Rows from block 6 of a small image deblurring model, named by matrix and row number. Rows with one number belong to one channel. Each number is 500 + 50 x the weight over its row's rms, rounded and kept within 0 to 999. All counts start at 0. Numbers have three digits each.
After each channel's rows are labels from the 100 images, of 14976, where the channel reaches its highest value: "top examples" is what is common among them; "place" is the part of the image that holds the peak. Only what is clearly more common there than usual is listed. The data: microscope photos of single blood and bone marrow cells.
# convs0: first 3x3 conv (model.mid.0.convs.0.weight, 288x288x3x3, each kernel summed), inputs 96-191
# convs1: second 3x3 conv (model.mid.0.convs.1.weight, 288x288x3x3, transposed, each kernel summed), outputs 96-191

convs0.65:493443519481452458486447498522540446513516529537483522454518536505561449525537535481541464408438513439500507563536432524450455516529369517525551521523504404464485499474519402456425497397476509531438503528527367430511477398517460437396405443472522530510513518593500396526445527421469542519
convs1.65:473560434554559558470554453464442559444475440449531443556442458445452559456457442557454550546555444560548464448438555440548562461472546467443452440447461545561444534557523546567554464544459535442558460438443506562439559537456533559549538563563481440438469443453446538446554456550554443441
top examples: smear: peripheral blood; cell type: lymphocyte
place: bottom right

convs0.249:456454472436468454468446475445458463487414466476412498436492408486479451420404470452402437480461482466452450443472467449463460476411510430485424482475448497463471428451411496452479429498467444466469459477486525476505459501403463439506504469462401477492418490485477482443482401460424452470
convs1.249:519482522472491479523473518512521506514590528537458536510511566509502490576579546488604456427482512482471568547501454542462509541594442570510582519535560449460505444495443434524456552411525476521465530533539517482502469436565443493441405494490578529514576539478505406531442573505487544532
top examples: cell type: artefact; cell type: blast
place: top left; top centre

convs0.222:491459492442462442500455506461466451489409471472446488433486391480474445403407477439412442490454474456469439434471484463439443486419557467479415490475462508465495443430410536469481437518494469478480480468485541472497444538384471449545542446486418454498428487467483496451472393492457452480
convs1.222:528471525459466453538461537524542474543563531539458547466532579526528474561577553466588438455448512446456571528536448547448466559572438562534552541537556450457524448457457428483460551425541467540459553543537517464540458439558444487435412470477562544534563544514537444560443584488467552545
top examples: cell type: segmented neutrophil
place: middle right

convs0.119:444443451415451420442439480515463452477441482479438498420490442503477446424434468402416432482462497443433456480492476440446447480439493453496438506485447485425527455411436489399461457486451455458450446482477474463493415492440490383477486417417437459484449480462501480446480423428445465458
convs1.119:460495505517474512448497475423509480503548551505545519488519606503476493612607509515602518443477502458523530528513460519507479479569383497515572500511502443492485534521564385549458512404466565508466482532537481458497475413607514540403418485512531543509523533464500422525461602514494531515
top examples: cell type: segmented neutrophil
place: top left

convs0.13:514479523414427418443477487538566431524523548537469537436543549536508430548559530446535432503455530458402544567510456544459411517549548504559546542552488470441520430446426535431484525494474442537456489562546494438503435517539433375525506452435530545517536553499526494533452547456452527529
convs1.13:513540512479485507520533574517495494499595513499474484517508567475440495564531501502554473495512482490475588461489492530461511597592464583504520508502576468501473452466469455561533591457553495491516557506514597489499492447576391553463450506546591514505582492428471438509467567554541525496
top examples: cell type: segmented neutrophil
place: middle right

convs0.4:489439515422463448509421520467504455536433504534387551439536422537523432419417524411408430480446553451411454467518460472438443523435525463548458547545484469447531387441370498463448476497507419493459496520547491455538432483420453429522507447458440524532462549518530486502463423458405492521
convs1.4:435509479534517491423491459429505514496574524486542495530484586459469505606595506553615511407493463469531535530475479506521515465561404504479589469487490448487452535540549392536442486417460546498476455505505469474471498429586519532414407511493551506465518508435454415524456577544502544505
top examples: cell type: lymphocyte
place: middle right

convs0.137:468487483466475478469468490456472465483405471482445500446501387495500474384392482452391470511478499481473408435491506458458466481394529447498401496492461505480504447454427520471498425512473471478505469478487546494504469521386492452522536486488394480493419494500481500450484389490446440484
convs1.137:534465545459470460532469545531551471531568547544466529474521577520513467568561542467580457453458517438457558533541450548453472553575424555527557527548557455462512445462465422493460555429542465541468548536543526454528466430575453478425417452482556561529569541497523425550452578498473534538
top examples: cell type: segmented neutrophil
place: middle right

convs0.287:493439506480445454483438501510541444523537519530492520446523525504569451534534531464546462404435506435499529572528431529447451495531368509518543514526504419449493511472533393452420506407466515526431507526517360431516457409521466449398415441464524537513509517607503400528436527422471537527
convs1.287:471559434550556563471560457467442557440473443446531445555443457445450564454456442549454553549555447559544459453442558441550561459472545465446451439445459543563446532550524546565555470545462537438561461439444508560439557536453535553546536566561474443440469444450446542447558457551557438443
top examples: smear: peripheral blood
place: bottom right

convs0.173:473527446518518519482542486543454515469409469477535483500492415493472511417407461508410508557537493532538424455474557447520506479404578452491406501476441556525504533500507557478544429565473534458543464477476530542487495575424559462558574512515400459489423479478486539438542404515533442471
convs1.173:505464533444459458511460525499559475539570559563496544467542581544529471574572556464567452434455547465451551559542456546465477539566424535548576538560539454462521470460491421496445540427521506545458536546558497459529460435573459486431418472470557563533554554528542426549448587471458540545
top examples: cell type: lymphocyte
place: bottom right

convs0.104:445452495451462432439463479445484463493400485498473501406505400518483447399401486459407459467469506474457425449500486459470450489402493444506413518508446507447528494459480484423452426482446518495476459484500409479521434500394498406482490436454400474501420507492504477456480393463442460495
convs1.104:502445523434445462517449521518565450556526568570494567448564560561563447546553564453543437450440560442451552560565451550463448536535446534569562563570531472446558480443498436481435525446514494556451530568568501443549436462547464473441457460456528568553537571557561466560443556450445555566
top examples: cell type: lymphocyte
place: bottom left; bottom centre

convs0.155:492450515467466485452437464481576473543507529561470554440522545557558479536542544479529473410436555449471510532543434522465460494537381487577554541572490427462524477480498415475424504424464480566449481534533365458531468413524452470408409490469511539512513546553530426528448546428451532513
convs1.155:479563439563555563478559464478440555435477441439528432559442458439445555458453436550457557546556434558552461449441552439542559466478540474439451441439466540558439532551514544562552470545472527437556464441442511561439561530458532562540536559565475436440469439447438535441552462556560444434
top examples: smear: peripheral blood; cell type: lymphocyte
place: bottom right

convs0.107:450496466463484507453491459439434501461426439451507468499454401460481493405407437474410476534507465502470428453464492425502502449416550444456417448446458528494501494475501536488515432526460515445497450441447507510453475537405500487533532491498431436457423456471472530424489398515478440449
convs1.107:420476502485450474413485474418521463517549552503566520468517587510482476590585532515582471449474487455506544523510458540504473463561390497509563508501478459462486563502581407490478505411450564526464483545526467464511470430602509493404426463495508536515525526469484443545449588543518551534
top examples: cell type: lymphocyte
place: middle right

convs0.247:477433508480445451457421482523537437513528516536476512420512530514563451532539523473539456397427515438478522570525433523445445482532376496528545521527497430452473498465522404455406495415452515545439497520511346431529452410521454427403417467453520540506504510582497412535439539421458542524
convs1.247:475564439553555566472562464470439562437482443442528436558438466442447563460457440553457558544556441557551465455440549436546562470478539474444454439440463536566441530552525542566554480541471533431561468438443520561443559533462528560541534564564481443442477438446438536444554459554562440438
top examples: smear: peripheral blood; cell type: lymphocyte
place: bottom right

convs0.105:485480525507500500472451498472588503559520541578506563476540538579531497523536554515526504440456569479517526515550449538496502509540373491584560555590501433488533520516517432479442510441485490587463501548551378456564509412523473477424413506456514556543512559562536444541471538419470551533
convs1.105:475563442556556563477568460483438559439473440441528437558442456445445560459454440551451555556563443560549458446439560440544564465470546472445448441442465551567444531552514549556563472547470525438566466439446510560444561539455529553546542558563479442441473444442441541442557457563565444442
top examples: smear: peripheral blood; cell type: lymphocyte
place: bottom right; bottom centre

convs0.252:480446521447441431464432486461518423545521503501468518449493520491547448514525522468545433398421506429446558545493421519440444459534384487503547494507480413426507450433498399470432492411486514532434488503498388416513437405505430442405412444467527526502492500581505410519422512459451524509
convs1.252:424581420554554580454569446470437559441477453451570452560454493450476572489493450559490553534556453556549480485447552448560572457486507450448463446462440518565450567540560519582553463513432569433581434446448497563461557524492525573514512587586482447446463453451455531453542495549565459447
top examples: cell type: lymphocyte
place: bottom right

convs0.168:430460494479471428415492456418472464482393480484490481413504410494456468405412478454415484481482487480473431448489512466463457469400480430497418486493436512448490504454481482428471427486430505481494443486490421486492466523416516386474510423443390477488409487469473478467494406464478453483
convs1.168:509455539455458477499456531478544466540517564572508558450555599549555471596594553483584469432445560452460509559578475545479471521535395516560558544570525478470558484469507414503441518430511533526451515549568494455529446444589490497418430491484520554542522574555569460558454588445445523540
top examples: cell type: lymphocyte
place: bottom left; bottom centre