config = dict(
    loss='mse',
    norm='batchnorm',
    beta2=0.99,
)
Rows from block 11 of a small image deblurring model, named by matrix and row number. Rows with one number belong to one channel. Each number is 128 + 32 x the weight over its row's rms, rounded and kept within 0 to 255. All counts start at 0. Numbers have three digits each.
After each channel's rows are labels from the 100 images, of 14976, where the channel reaches its highest value: "responds to" is what is common among them; "peak at" is the part of the image that holds the peak. Only what is clearly more common there than usual is listed. The data: microscope photos of single blood and bone marrow cells.
# convs0: first 3x3 conv (model.decb.1.0.convs.0.weight, 96x192x3x3, each kernel summed), inputs 0-63
# convs1: second 3x3 conv (model.decb.1.0.convs.1.weight, 96x96x3x3, transposed, each kernel summed), outputs 0-95

convs0.1:132140168149122118113129131138132119116125145139082137144121126150131111119112143143094131097125151123104108137047127121140114128054141155133132116124129134134133151113126158152087116128169144
convs1.1:100160147166090124121081090122168132120112094123121144100104126124160135146122136088109126117132125112087133124144097132141087152099089152127149154148137157000095153135113173131122128124148119121151081129100127113149116103148098145134146156117109128121109097122095113123110148117120129129
responds to: cell type: lymphocyte
peak at: bottom centre; centre

convs0.30:144160140146118124147128141147146127157152134144112145136160099144142131128140128138129135088130134126130109112146145142146116137089110172153136146121166123170135131117142155115096132127120174
convs1.30:138075104152171101109131095141098125145106079132108094132115138110109134146118149088114125124134124129088131127146068117108142104099113089162088164126107118096172123116088000150098089119181095105154119135116116106080098126117154137110155115116134174114143121134156127118107148113144117097
responds to: cell type: lymphocyte
peak at: centre; bottom centre

convs0.48:189126186119144159125166116121133136144148115140151112024149143102080134117126114116150118101157148149148166128103169113109164160059192165096131141094208111150148183098116019141240120109106162
convs1.48:087094153138159109130100131124112116180146163123073126130094084112105168133127142156073163115131134104128106120113104168087050121078112148154091156105136100063097072153094048131093143136198161129085149069112078110169173140140114110132116090114111139097100112076156081148186123099095083122
responds to: smear: peripheral blood; cell type: eosinophil
peak at: top centre

convs0.33:168151115123061135121110147101176155186144118139127078104145104146141060143166117150153163140134129153161097127129194155131127149075132108156149158150129141081157086114113089139172143137143153
convs1.33:145107133125129151109093172080123164157104128097054069176072112140220139120119073105108163147145045176094178084121106102123147118151048127161148132113112113122151113114139129137143151128142115092133141119134133171077147090137148015122142108135111134150139097146104152138163101123138132181
responds to: smear: peripheral blood
peak at: bottom right

convs0.94:077109133111160110108117101118068126103123101099094185114102108119109131124085144107100101120116114106083110140101173094091081062146088106095111125142173083087103163135127114146125118122145136
convs1.94:079094189113151150095150107174112135146175189138114098120168132120156178127135162152085150106148155123076126133124125064140134088120128188101133169090066148061183074075142050096073107160149159163161145117130112108108122080131111142127134141183086149091109104118134161150182135123152100123
responds to: smear: peripheral blood; cell type: segmented neutrophil
peak at: top right

convs0.23:115160059102106176117144171114115165162150101151134106147155151151121108153142128117157149142113133139149144126178143171163175110137153093145134170182123137115093109148124149074184161135128100
convs1.23:102124132102125099164141165111168190099133147121099136154099131131073122145172153181034172158145208114134168103104158191152159145104161139197168159142135162159097097165102195084123100153154107144115133131110099118158147094129121110137155164145162114159202132137125140153142052128115129100
responds to: cell type: lymphocyte
peak at: bottom centre; centre

convs0.45:091070134105141086098120084102092126029074129104128086121050145100122097123064105134119094091077111120094086165062068102094094105110118075089090094098087111128046123101076109108076130129146063
convs1.45:176118116134116195160121147078143160063187136154122122151146167094112104118115106143160177148137155139164143094122121137227146154101181092119120142152078080103120124121132116164111118129141124157083148127121120079131119096108116146146154140170111082092162201104100151112049151211093082115
responds to: smear: peripheral blood; cell type: segmented neutrophil
peak at: centre

convs0.32:140170135153122154166111175142156202184169138168108131130115126147125103125166127156144170132190167143091132125129160152154138133122160134157147151142141155150115097124150127135140112109108138
convs1.32:119095090085130094148149090139141150132116080129025147124071147139040134115147184149070153110130100112140158125096128172150127168138069119136160197139139115163122100117108154102156168155084129113115132081125140193191132116112137121165125135075149143103109090126127124129083106105156112044
responds to: cell type: lymphocyte
peak at: centre; bottom centre

convs0.10:110070108057112086089096100087093144073065092085127105123082124099110086104070104088126089091083071078142105132116112116095125104159090080088143067091100101104057104116100119127096103092105047
convs1.10:116112146132121162146168120089139167118140139108182094119067191128140074126128075114173156131183104139103113109132105109091149093135130120140130152140141103089106065088149079119144176083110164156129124078143120125073095112166138161072139238191137149087119165153096173106124086130114161166
responds to: smear: peripheral blood
peak at: middle right

convs0.3:172125128127156143143156112127158122207126123130212098030166162122105173107174113145190113162177159176182170139197165147120153179164176139105178154135173129126164172112118021103205127117151154
convs1.3:127092191135132155149147113107164135119146164076149156140052070161103100111153157134122099117143144143059106097123126137138096060121113124145186145132126110108158073123193069097141122109084103133118118132082108073092119114143163108123140134126035149031114128140157148105088084128087144109
responds to: smear: peripheral blood
peak at: middle right

convs0.28:159116126173107111098198135143067153125123162118098120117084156133106083110172121146074126085108142109102082119115120136145134104070157101122137120109168128160148146101102136121144094108136122
convs1.28:146110128176106112168132162137131255113100110117130130137105112135038158097148125104136164119137115106115113104101133136208091055143145124142071120117135121131155158094128128086121156127138096116121119083118165136124159106200136127122112139130102126128106185174113108127190118172125093118
responds to: smear: peripheral blood; cell type: segmented neutrophil
peak at: middle left

convs0.2:101074113113116120095135089122084093047046149095163099137095122104109103101080100113041094101084124089163142145044091111091110082136131123096097073098085112100123147099086148168099106104141082
convs1.2:097117100093115145079156161113135099182066093086071096153125134113123212149131158126134151101112128178092218176170125158121098105179090097111171073120147109184114151146132068092135136168182134145120082096159125121121127137117163089157135103121125156103146089086154063149138131103132096129
responds to: cell type: lymphocyte
peak at: bottom centre

convs0.72:173135137151135186167160154128163152219134142149185127154175108145142187150194124132097126187154149164171185106227110136134145151185165153129157133123142120153171129165126136148232151140093119
convs1.72:070127143151155102179161129108153109100123203096067123194081165136091103140160131184053172122166129081134081091075183151147154144168080150164133147127127111159131115137161156099137135138156181202128176178125142151122157144161127124160127114152111124131172108133142141068107092114150148091
responds to: cell type: lymphocyte
peak at: bottom centre; centre

convs0.18:155076129097165094073100065122117084103092097079115108142090149077097180093082081168163075123111081099148128114099109087097117072152103106055104084073094184110091095070089142084097118093125077
convs1.18:108147159164110171109142112087102132178121079106102054118153073127096083113108181107036181127082092146135118148111096148108076128150099130140110144115093126117120088095089151125131146166142123178117062063148155078141111128156101085097126108138100124133130173081122113138137046085140179117
responds to: cell type: lymphocyte
peak at: centre; bottom centre

convs0.67:131092184130130096118122097123223106144092127126148142135173094106122164117167140193150087119160120140153083112069180095104088138124123165080082085102087140144095078104119140185094124116111102
convs1.67:146118129119051087105122121172131139113110087095147106105090059069137120090070126123157133128113116130108116120160098141146127160042142132120119084132130121172145091145101100138135121108148121155165108102196066083132090171198051134138180165182066112108129096077113138090128139160100132133
responds to: cell type: lymphocyte
peak at: centre; bottom centre

convs0.16:116153066099132118124126151128115137094150118138110135120117126117137140125052104159150158104126089122161110128090165150145124150134044065169095144085106085130049062117154137119053132135098076
convs1.16:064130137132100106130130099155145139058100091156136184090094116139000118137155146135126102115124164122128101154140117114138117139113123114109120142108149119049131144154149118113127100126105115144122107130138105146159099129153103191138100137078104061086149100102136130173096118119117155070
responds to: cell type: lymphocyte
peak at: centre

convs0.84:181149051081088098132169151080158136197115128110146081161144130134134123109207085145099120140170136112170101081233129130134114107130124082141138131158151111101215112139114155103184101113090166
convs1.84:089083140160123126137143142080155102136130135110132074175061141103132096103174119124116184149128104149100143135138105122068126089113082068160133136183106072117142094154140117089135122096185174193082125082096131122085134086072113157132086153149036089139091140118144069114120140079140137120
responds to: cell type: lymphocyte
peak at: bottom centre; centre

convs0.53:155128137170132200164179129154163115179129135142178163173190112130190174205189144105149130212164121146201188090211142130128105157190160177115131120118170121178194149208151171130172215209099165
convs1.53:070065088132085111126129170070131140123099146158148124178070133095111134124192132127098164156118134139057134140126072130120092090092136070131080123139084063149113124127097158145147156146140188180061124074045159107138133058121076135137083136131135146124139137121110085148112129124134129134
responds to: cell type: lymphocyte
peak at: bottom centre; centre

convs0.21:149166090136125170142177170124161151175148137144151090182167108142173155159199113067156165187162120141200147064220127151144144125150144145143158138158173130147202143207137177104182176190068168
convs1.21:090063087140077165137139141070154174150094112148142148159096137130150130133180118151192132160113126167057173150140065152175112106095140061169102149137104068147100116135100170177161115144155148182085116106050173117142101075130095131127071127095144132098140141127117107162097145123141115145
responds to: cell type: lymphocyte
peak at: centre; bottom centre

convs0.5:178144149150127165177184145135185151206153136142168136144175117121134170131212118112140145180189151143189166093255124156138111161177164154137146139119175122146229156160133144129193129132103191
convs1.5:132118161147129156123161181144156140130155241152142187152153107142098154136212108135139106125159172158096116151143117153163151159158150128111136165147128111154145144130155131139143147172127250225130164126095095129128179109149144138115094143164136143096121155126155133144108167165154178124
responds to: cell type: lymphocyte
peak at: bottom centre; centre

convs0.40:085110086126214121172077134148127124187119171139131068134166087125137193133104120154204129096183124057086081115161155147144085103170096073100120118092155147137060077104160138178093108125113101
convs1.40:121107105131107134160122118170141158070121102131124123127132131116085178097128125119128140124119175122104178149130083151187117105159139078140140162136127090125169103130174126000131148146134122150144108085141170144092145120158118128140136120148087012110112132147113159138091123055104119105
responds to: smear: peripheral blood; cell type: lymphocyte
peak at: bottom centre

convs0.20:150126138173140199170168130160161125174131137139182156175184117138199180205190151110148133213165121143198188098205143124133108149189156174122139119126171127180192144214159175133172213209101167
convs1.20:076064095132081119113137163063129139133095147131138135177072122112129118134184121130120121137120129149060128131120075136136067077112157064122066125134048066149108130128102161121112136123137179182062126075059134088122118065129077129112078132125160157142114126123114078132115131125136122150
responds to: cell type: lymphocyte
peak at: bottom centre; centre

convs0.73:111101107139115091121086110130093142063111141110134127117081136097109123120054137126108102128066159081120115130075078119132113112094081122111092095107069092097120011110112096164107120116106071
convs1.73:133121118128138101145089166108114191145076126133162097177194119100155147152095159111174157143058055124103120165141158158109123080159143123157116081218078122123173153082119116114118098148116155139135124093096132166068180128050109080144105154138107148177116138128128119105124158133136093187
responds to: smear: peripheral blood; cell type: segmented neutrophil
peak at: bottom centre

convs0.6:122161119129111171136111156131148136145165115130142089152112088151159133160117140164094135144134164140096140121085110124138162172110153151163120159155121146143083162154121144141151159159148127
convs1.6:111137133171177119165144162169117063111227154072215118146180119147155128071138094087123120139120152100145120069129143127108099107175144152126153134074183164165163148122094080123108159119136134114142134163163102081183173124117154110141128107155151095133078121092160124116139083100189115128
responds to: cell type: lymphocyte
peak at: bottom centre; centre

convs0.87:155102143151155156150156085131144115126108131118207144052181132099085160092165105150096088161145155135184190102167127095103091152157172139094118094096161172156207167105115043140154107098101156
convs1.87:096145167178179109126146147119110112112158136112194101126170167069141157083137123074129115147167131100160097120108084128073092168161156118132105156133148100133145135139100061045153155112143125132071128125158102070140181054107136126063151172095094097154163139082155083094129124115122123087
responds to: smear: peripheral blood; cell type: segmented neutrophil
peak at: middle right

convs0.55:133105109146121135120132104089115104102092120102170098122116094068115161126103127141077057182206131144127156129063166097084141168137142154083106090096132148193104167101099136133165113121101112
convs1.55:131111129160144087164125142164131104119181142105191148135067142144220053104108116128092128115133151093159156143085140114084134122118101163134231143078204132157126133123133167122059121121198134120122115095167084130176164162114113176145117161121132099135107127097168147141134088090117137118
responds to: cell type: lymphocyte
peak at: centre; bottom centre

convs0.91:113133139127121133118174137133126121143139133121091149141134101125141145127118143101147137122113112129099120144141162129137136125120129146133128128143169141165136159114123151141130120123137172
convs1.91:134083111098150131127162139119091143112131085140119096122085154124139092089113089152158120134107061143137123101120142132128157085097079100154104101126116071147151093134133000123133084104130117082090102104153146107129115161113128112103100121106148106151113127149161131106106121121090126138
responds to: cell type: lymphocyte
peak at: bottom centre; centre