{"arch": "unet", "train_examples": 194171, "horizontal_flip": true, "loss": "mse", "activation": "silu", "attention": false, "upsampling": "transposed_conv", "init": "small_normal", "optimizer": "adamw", "beta1": 0.85, "eps": 1e-10}
Rows from block 4 of a small image deblurring model, named by matrix and row number. Rows with one number belong to one channel. Each number is 128 + 24 x the weight over its row's rms, rounded and kept within 0 to 255. All counts start at 0. Numbers have three digits each. After the name is the row's rms in percent of the matrix's.
After each channel's rows are labels from the 100 images, of 14976, where the channel reaches its highest value: "top examples" is what is common among them; "colour at peak" is the nearest of a few named colours to the mean colour under the peak. Only what is clearly more common there than usual is listed. The data: microscope photos of single blood and bone marrow cells. In brackets: how many of the 100, against the usual share in percent.
# convs0: first 3x3 conv (model.enc.1.1.convs.0.weight, 192x192x3x3, each kernel summed), inputs 0-95
# convs1: second 3x3 conv (model.enc.1.1.convs.1.weight, 192x192x3x3, transposed, each kernel summed), outputs 0-95

convs0.125 090:109110151117120085106118175102100106137101111102121122106126135109117145136152128124128151138078119103100112119103129088104123110092114117101103141147088104119166113148126102122122101177135125118144112165194105133136122136103130103119089123113104103132143094104122113145098103104095149105
convs1.125 157:151133132119176166126132091160142160137160141146129138166172133168131138125136160149155130126154139122180135168141124163177121133131125157128163131122167154160121169145132156131178117116162157120128178133137166122117175136139122141117167143115135117152110147143128180126158131156128123157
top examples: cell type: lymphocyte (70 vs 15.3)
colour at peak: blue (91 vs 22.1)

convs0.8 110:132124139138178151144122077183154166121142131136115135154165135132113122113098157128144122146134108164156127141127112161173107124156123139114158118122147171159106170152163128169164145130147155122102158128126165144139167113130113154151148116154110143151113125127151166131153101177134144166
convs1.8 074:125159120103163161125130129177118186141141155149119141137167129151151160126165130114151138131111144090155150142156124096167095145110160125160114166115142101125161172122114147104153080122109112157159154120145161105114153140148099158102142156115097120133118136144123153125127123129127123185
top examples: cell type: segmented neutrophil (45 vs 20)
colour at peak: grey (100 vs 12.3)

convs0.100 084:126116129104120097095137160105133111148108120122136128111120122113146142136147128128113156102079148092112113113121132103110153117080126111114124146143084093092176116134099119110126096170109110124139117153187102116130115150105129109104093145099116079135125108128099118140075128083079124110
convs1.100 162:158133137136183162134137091158151161147161146151126153164162138167133133123132162155150138139154145129178135169144127164172128126142129143131162130136165161161132163145140162132172123116162161124131180136139163132130173137137137148128165141128142127149104144138133182132167136158138130158
top examples: cell type: lymphocyte (72 vs 15.3)
colour at peak: blue (87 vs 22.1)

convs0.137 090:118111131109113081103127160105123115133100117110129126106122128108131143136138135128109163118072129092105105115117136089105133113087118115109114148143079092101177121140111108115124090169117119122145119148176104120124119134097138104102087131103108093135131097109115117156081117081082126116
convs1.137 152:160134136130178166132136093159148159146163142149132147163164140166133144124137159155147137139154140136179136163143125159175119128138129147133165131132164165160125166144139156132177123119163156122132179136144164135135179138144127151128166145128138123151107144145138179128163133160133127154
top examples: cell type: lymphocyte (72 vs 15.3)
colour at peak: blue (89 vs 22.1)

convs0.65 088:098101162107126086113125169105104107145107114105122131114135133109125147136156116128124156140082115109107121116109132093116110112087106113098103130144094118129158117157114102114124095186129135110131112167198106129148118138110128109115096125113089107140141100118123119139092100100093156113
convs1.65 158:157135136117175164127134092161140161142160144148130137165171135168130139130132164149153128128153142125177138167145126159173117135131129153131155137124166153160121169149130158125177116120162159125136179131141170124116174140142122143116167140115135116155111146145126176128161130155130125158
top examples: cell type: lymphocyte (71 vs 15.3)
colour at peak: blue (95 vs 22.1)

convs0.58 106:131114139143189133152117078172148160130127112117109130147179132122097125102096159134127130154128117157152122133109101154160106118155117139111155111123137172162096171157171108167165138121156160114104153130127149141134171119130125146148131112146106159154112113127159176138144092167130142156
convs1.58 067:126160115098160159113135134172122180143136156149120141121157133148153155131169128108159124137104144095154156135158131100168104147101163136160117165119134096130162172118116140103158085116108118160159150111126160098103151145145097152104139157119095118123127132141120147120131118128137116176
top examples: cell type: segmented neutrophil (45 vs 20)
colour at peak: grey (100 vs 12.3)

convs0.178 108:131110144148184133160111080175149158123130117117114133143164136127094128102099162132140132158131119162152118133113098157165106119158115127112156114129134176166105164159170111178160143123155167112105149133129149142138168116130119146152137111148111166145119116125155167134145094166134148159
convs1.178 068:126159106097156162113132127166121176135142155151111136116163132146154154128166121106155126134108142090151158125153130093161099144093155138152121163117134083126154169106109148098152089108109112152163149104116154086098148139140096148099152151118097108123129140144125147121126115126132112178
top examples: cell type: segmented neutrophil (42 vs 20)
colour at peak: grey (100 vs 12.3)

convs0.167 101:143104130133188142158119092173159163141134109114101135156178125119103124099105144132129120158129130153157121135115096156160090115171106120105162104118137161170092171158149108159150140109166164104100162127127155127117157128134125157133139116130100175130123115135140174135138095138116135159
convs1.167 058:096158126092148163120137140158093166118130162154102108095151140162143132129178132106169110149090135102145170123160129081152095160096155148154101142114128098127152154105124133098158111122106116153142143125133146081095150119131103133121135137121089114122128137122129139089132107168146113159
top examples: cell type: segmented neutrophil (42 vs 20)
colour at peak: grey (100 vs 12.3)

convs0.89 106:133109118123184137130127084166127157127126108113112124155172115124105130107117134131149125152118103148160126149111103138163075120162115137112154111114146130155141179143149111154171143089172158110111164112098158111147170122125117143132132115143082154149110115126156180142139081166122144158
convs1.89 057:116176125080157158133128118172124176126116143146112115099165137146147151112178138104157106149097137118153159154137114105161106157107165172166098147111134103137141169142112125126157093127113119155143147161151152089105156121152102155107131167118086106139124138147125152094118137158150123174
top examples: cell type: segmented neutrophil (41 vs 20)
colour at peak: grey (100 vs 12.3)

convs0.37 105:144117127125192148138132080173141168140135122126116135171170097122117144109115131142138120133128108153155129152123111139164081126156121134118165118116146125160136181150145124152171142087171161119121167109098166129160169135134131147139142127139090153152102129138154178134134088165131143164
convs1.37 053:105168143090152155136119121168119175125103150145100102098158151151143153107180140111161118161084132129151156152140103100156101144110167156169098140116134110142147162142118117132154095147115123153140145160161140112102150125147103145106120163135072113136127132140139153107120122166160140171
top examples: cell type: segmented neutrophil (41 vs 20)
colour at peak: grey (100 vs 12.3)

convs0.173 110:132130137127175156141117078185145173124148138142121136156162131131114126119102156123146118140142108165158132147134121151170101130157127138121160124118147166154113171153155136158163150125153153127109160115126173143135166114133110156156152120157111131145110127130146164128147106177127139172
convs1.173 068:121160126109160158136131133175125187138131148146119134142170131151154162124161137120151153135109143088159154145152125100166091147109160128160108159110146102130159167133118143108153077134111114160154152127160160110119153136142096151096143154115097129135118139136120152126127124135133131186
top examples: cell type: segmented neutrophil (45 vs 20)
colour at peak: grey (100 vs 12.3)

convs0.69 103:139115122125181141134109095173131169109130131128112124136166136155103131113118166139146128142134110164161123150114115148173097123159120119118148114119162161144116171124150127149170147110169144117118165108105160115122170099129131152154137116137114129143123113133152172149167096187102131167
convs1.69 064:129170126101161149124131136181128185153137146145122146134165137129147175123163132118155140133108149104149149146152123106167101152109159139159116166127142103149161169135114142106147073138105124154164151124147164098124149159149095156101137148122102121134125136142125146118132114131140133179
top examples: cell type: segmented neutrophil (44 vs 20)
colour at peak: grey (100 vs 12.3)

convs0.61 106:126105132136185140136116079172130165131127108115115136153180123122097135101116146136145125147123109137160113147114098131164073118166116127115146113115147157166139174157157107155165130110167160112111161105119157128140171127130121147129136119136090148147116118130150178147154089157113133160
convs1.61 061:122174115081164146117131118175121174128126148140116128115155134142149144124184121106167113133108152116147168142144126091159101160097165160160124157116130092134144172127111141119161102117111117161148153136114156093101160125151104155120135163120085112123124148140120155107125126145148125175
top examples: cell type: segmented neutrophil (42 vs 20)
colour at peak: grey (100 vs 12.3)

convs0.59 109:131114138143181145152120071175153158126134120126110134153167138131104122104106159124133126151137117155160123137117107161173109116150115135109163110122140177160098172151166115166165138124155155113100157124122157143142165117130122145140140112149113153148111120128157170135149094175132147161
convs1.59 073:127157114104167156118134135183124182136131153144123136123167131143143157127157128110152136138103143091155150134151129096163093139105159124163115172119137094128158176114114143105151084115107115157166157107123154097103150141153098166107137159118097111129130133151128154122134115122123120178
top examples: cell type: segmented neutrophil (44 vs 20)
colour at peak: grey (100 vs 12.3)

convs0.64 095:134131142167143127156140131137131131134130124123133138117135126070123127120092121137150132182112141167112130089130113101120091133173133177130136131122100121138125132135175128208139159151141140132126115134119120159144147137139145140139135134173100196148144130135188130132105125060142154126
convs1.64 092:122128086091157159133114122162135158137143156160093128135156098150133138102155114113156109106109133108157123143164120082163083133109129135128139142118129087108104164099102136107139103097116104133127159094142166088083139132120119155111148121103092106123120149124103150119163104145142091159
top examples: cell type: lymphocyte (52 vs 15.3)
colour at peak: grey (97 vs 12.3)

convs0.191 085:114111143106122082106117177105117109136108130114129113103122131104124140133139136127115153132077130099102107114117136096111124119084116117106107145140075090111157108144118109122122102173134124123152111165191105121131116136100133099112088129106105101137140104110114113150087109092087148108
convs1.191 149:158135134121176164127133089160146160147160140144127147165172135167129136126134159151151131130152142124179133164141125161176119126132130147134165132123164161162123171143133153125176115114164159125131177134136166124126175141143127144117165143117134119155104144144130179127161133158130123159
top examples: cell type: lymphocyte (71 vs 15.3)
colour at peak: blue (91 vs 22.1)

convs0.11 094:148114142137189158147136104178156173161142122120116136189189105113128137111103137139123126136136138131159135145125106139168102126145116131111174120114135135151099194162151118149142110112167154118115167128118171142150154148138127165117153135126100148136122125142132168130131099126126137169
convs1.11 052:082147141091154146137133129160098167102107134139101102065151149155148104120185142102157106161067127109138166123148139099148107169104155141152081123112113116131151156150134106100139125149108129143119136158139142106108139093131110134118110133124073106126105125110137149084127135173166150170
top examples: cell type: segmented neutrophil (41 vs 20)
colour at peak: grey (100 vs 12.3)

convs0.0 108:133113141137188135148121082172151158132127115122113136148178134123103126104096159130128129152132118151156120128112105155163104119151117137109158114122133174166101176155171111167169137127156162114105157127128150144143169125129125145141135114152109152149115117125159177138144095170128145157
convs1.0 072:128160115102167159117133135173124183136133157149119135121165127147147154127163126104152127132106145095154153136153128099164097143103159135161117167116136094129156176118115145108155088116105117158162152111124159098098154137151095156106140162119095116130128140148121158117130124125125121181
top examples: cell type: segmented neutrophil (44 vs 20)
colour at peak: grey (100 vs 12.3)

convs0.26 107:132113138145187137158119075177153164125131114118108130152175137127098126102103157133134129159127119158154126137112098158157113115150115140111160112126138169160089170154175113173164135119160154113105159130120153138130173115129125152147134114142114158153110115128154173136143098162140138162
convs1.26 059:122160115096167155114130132172114179144131150149116143118160134136157162125170126109155128141095152094150155130156129097164099150094155131155117163120129093133166171116110146099145089120107123151158151110126153089110145145138097148106140149126089118121128131129125146115126112130142120174
top examples: cell type: segmented neutrophil (44 vs 20)
colour at peak: grey (100 vs 12.3)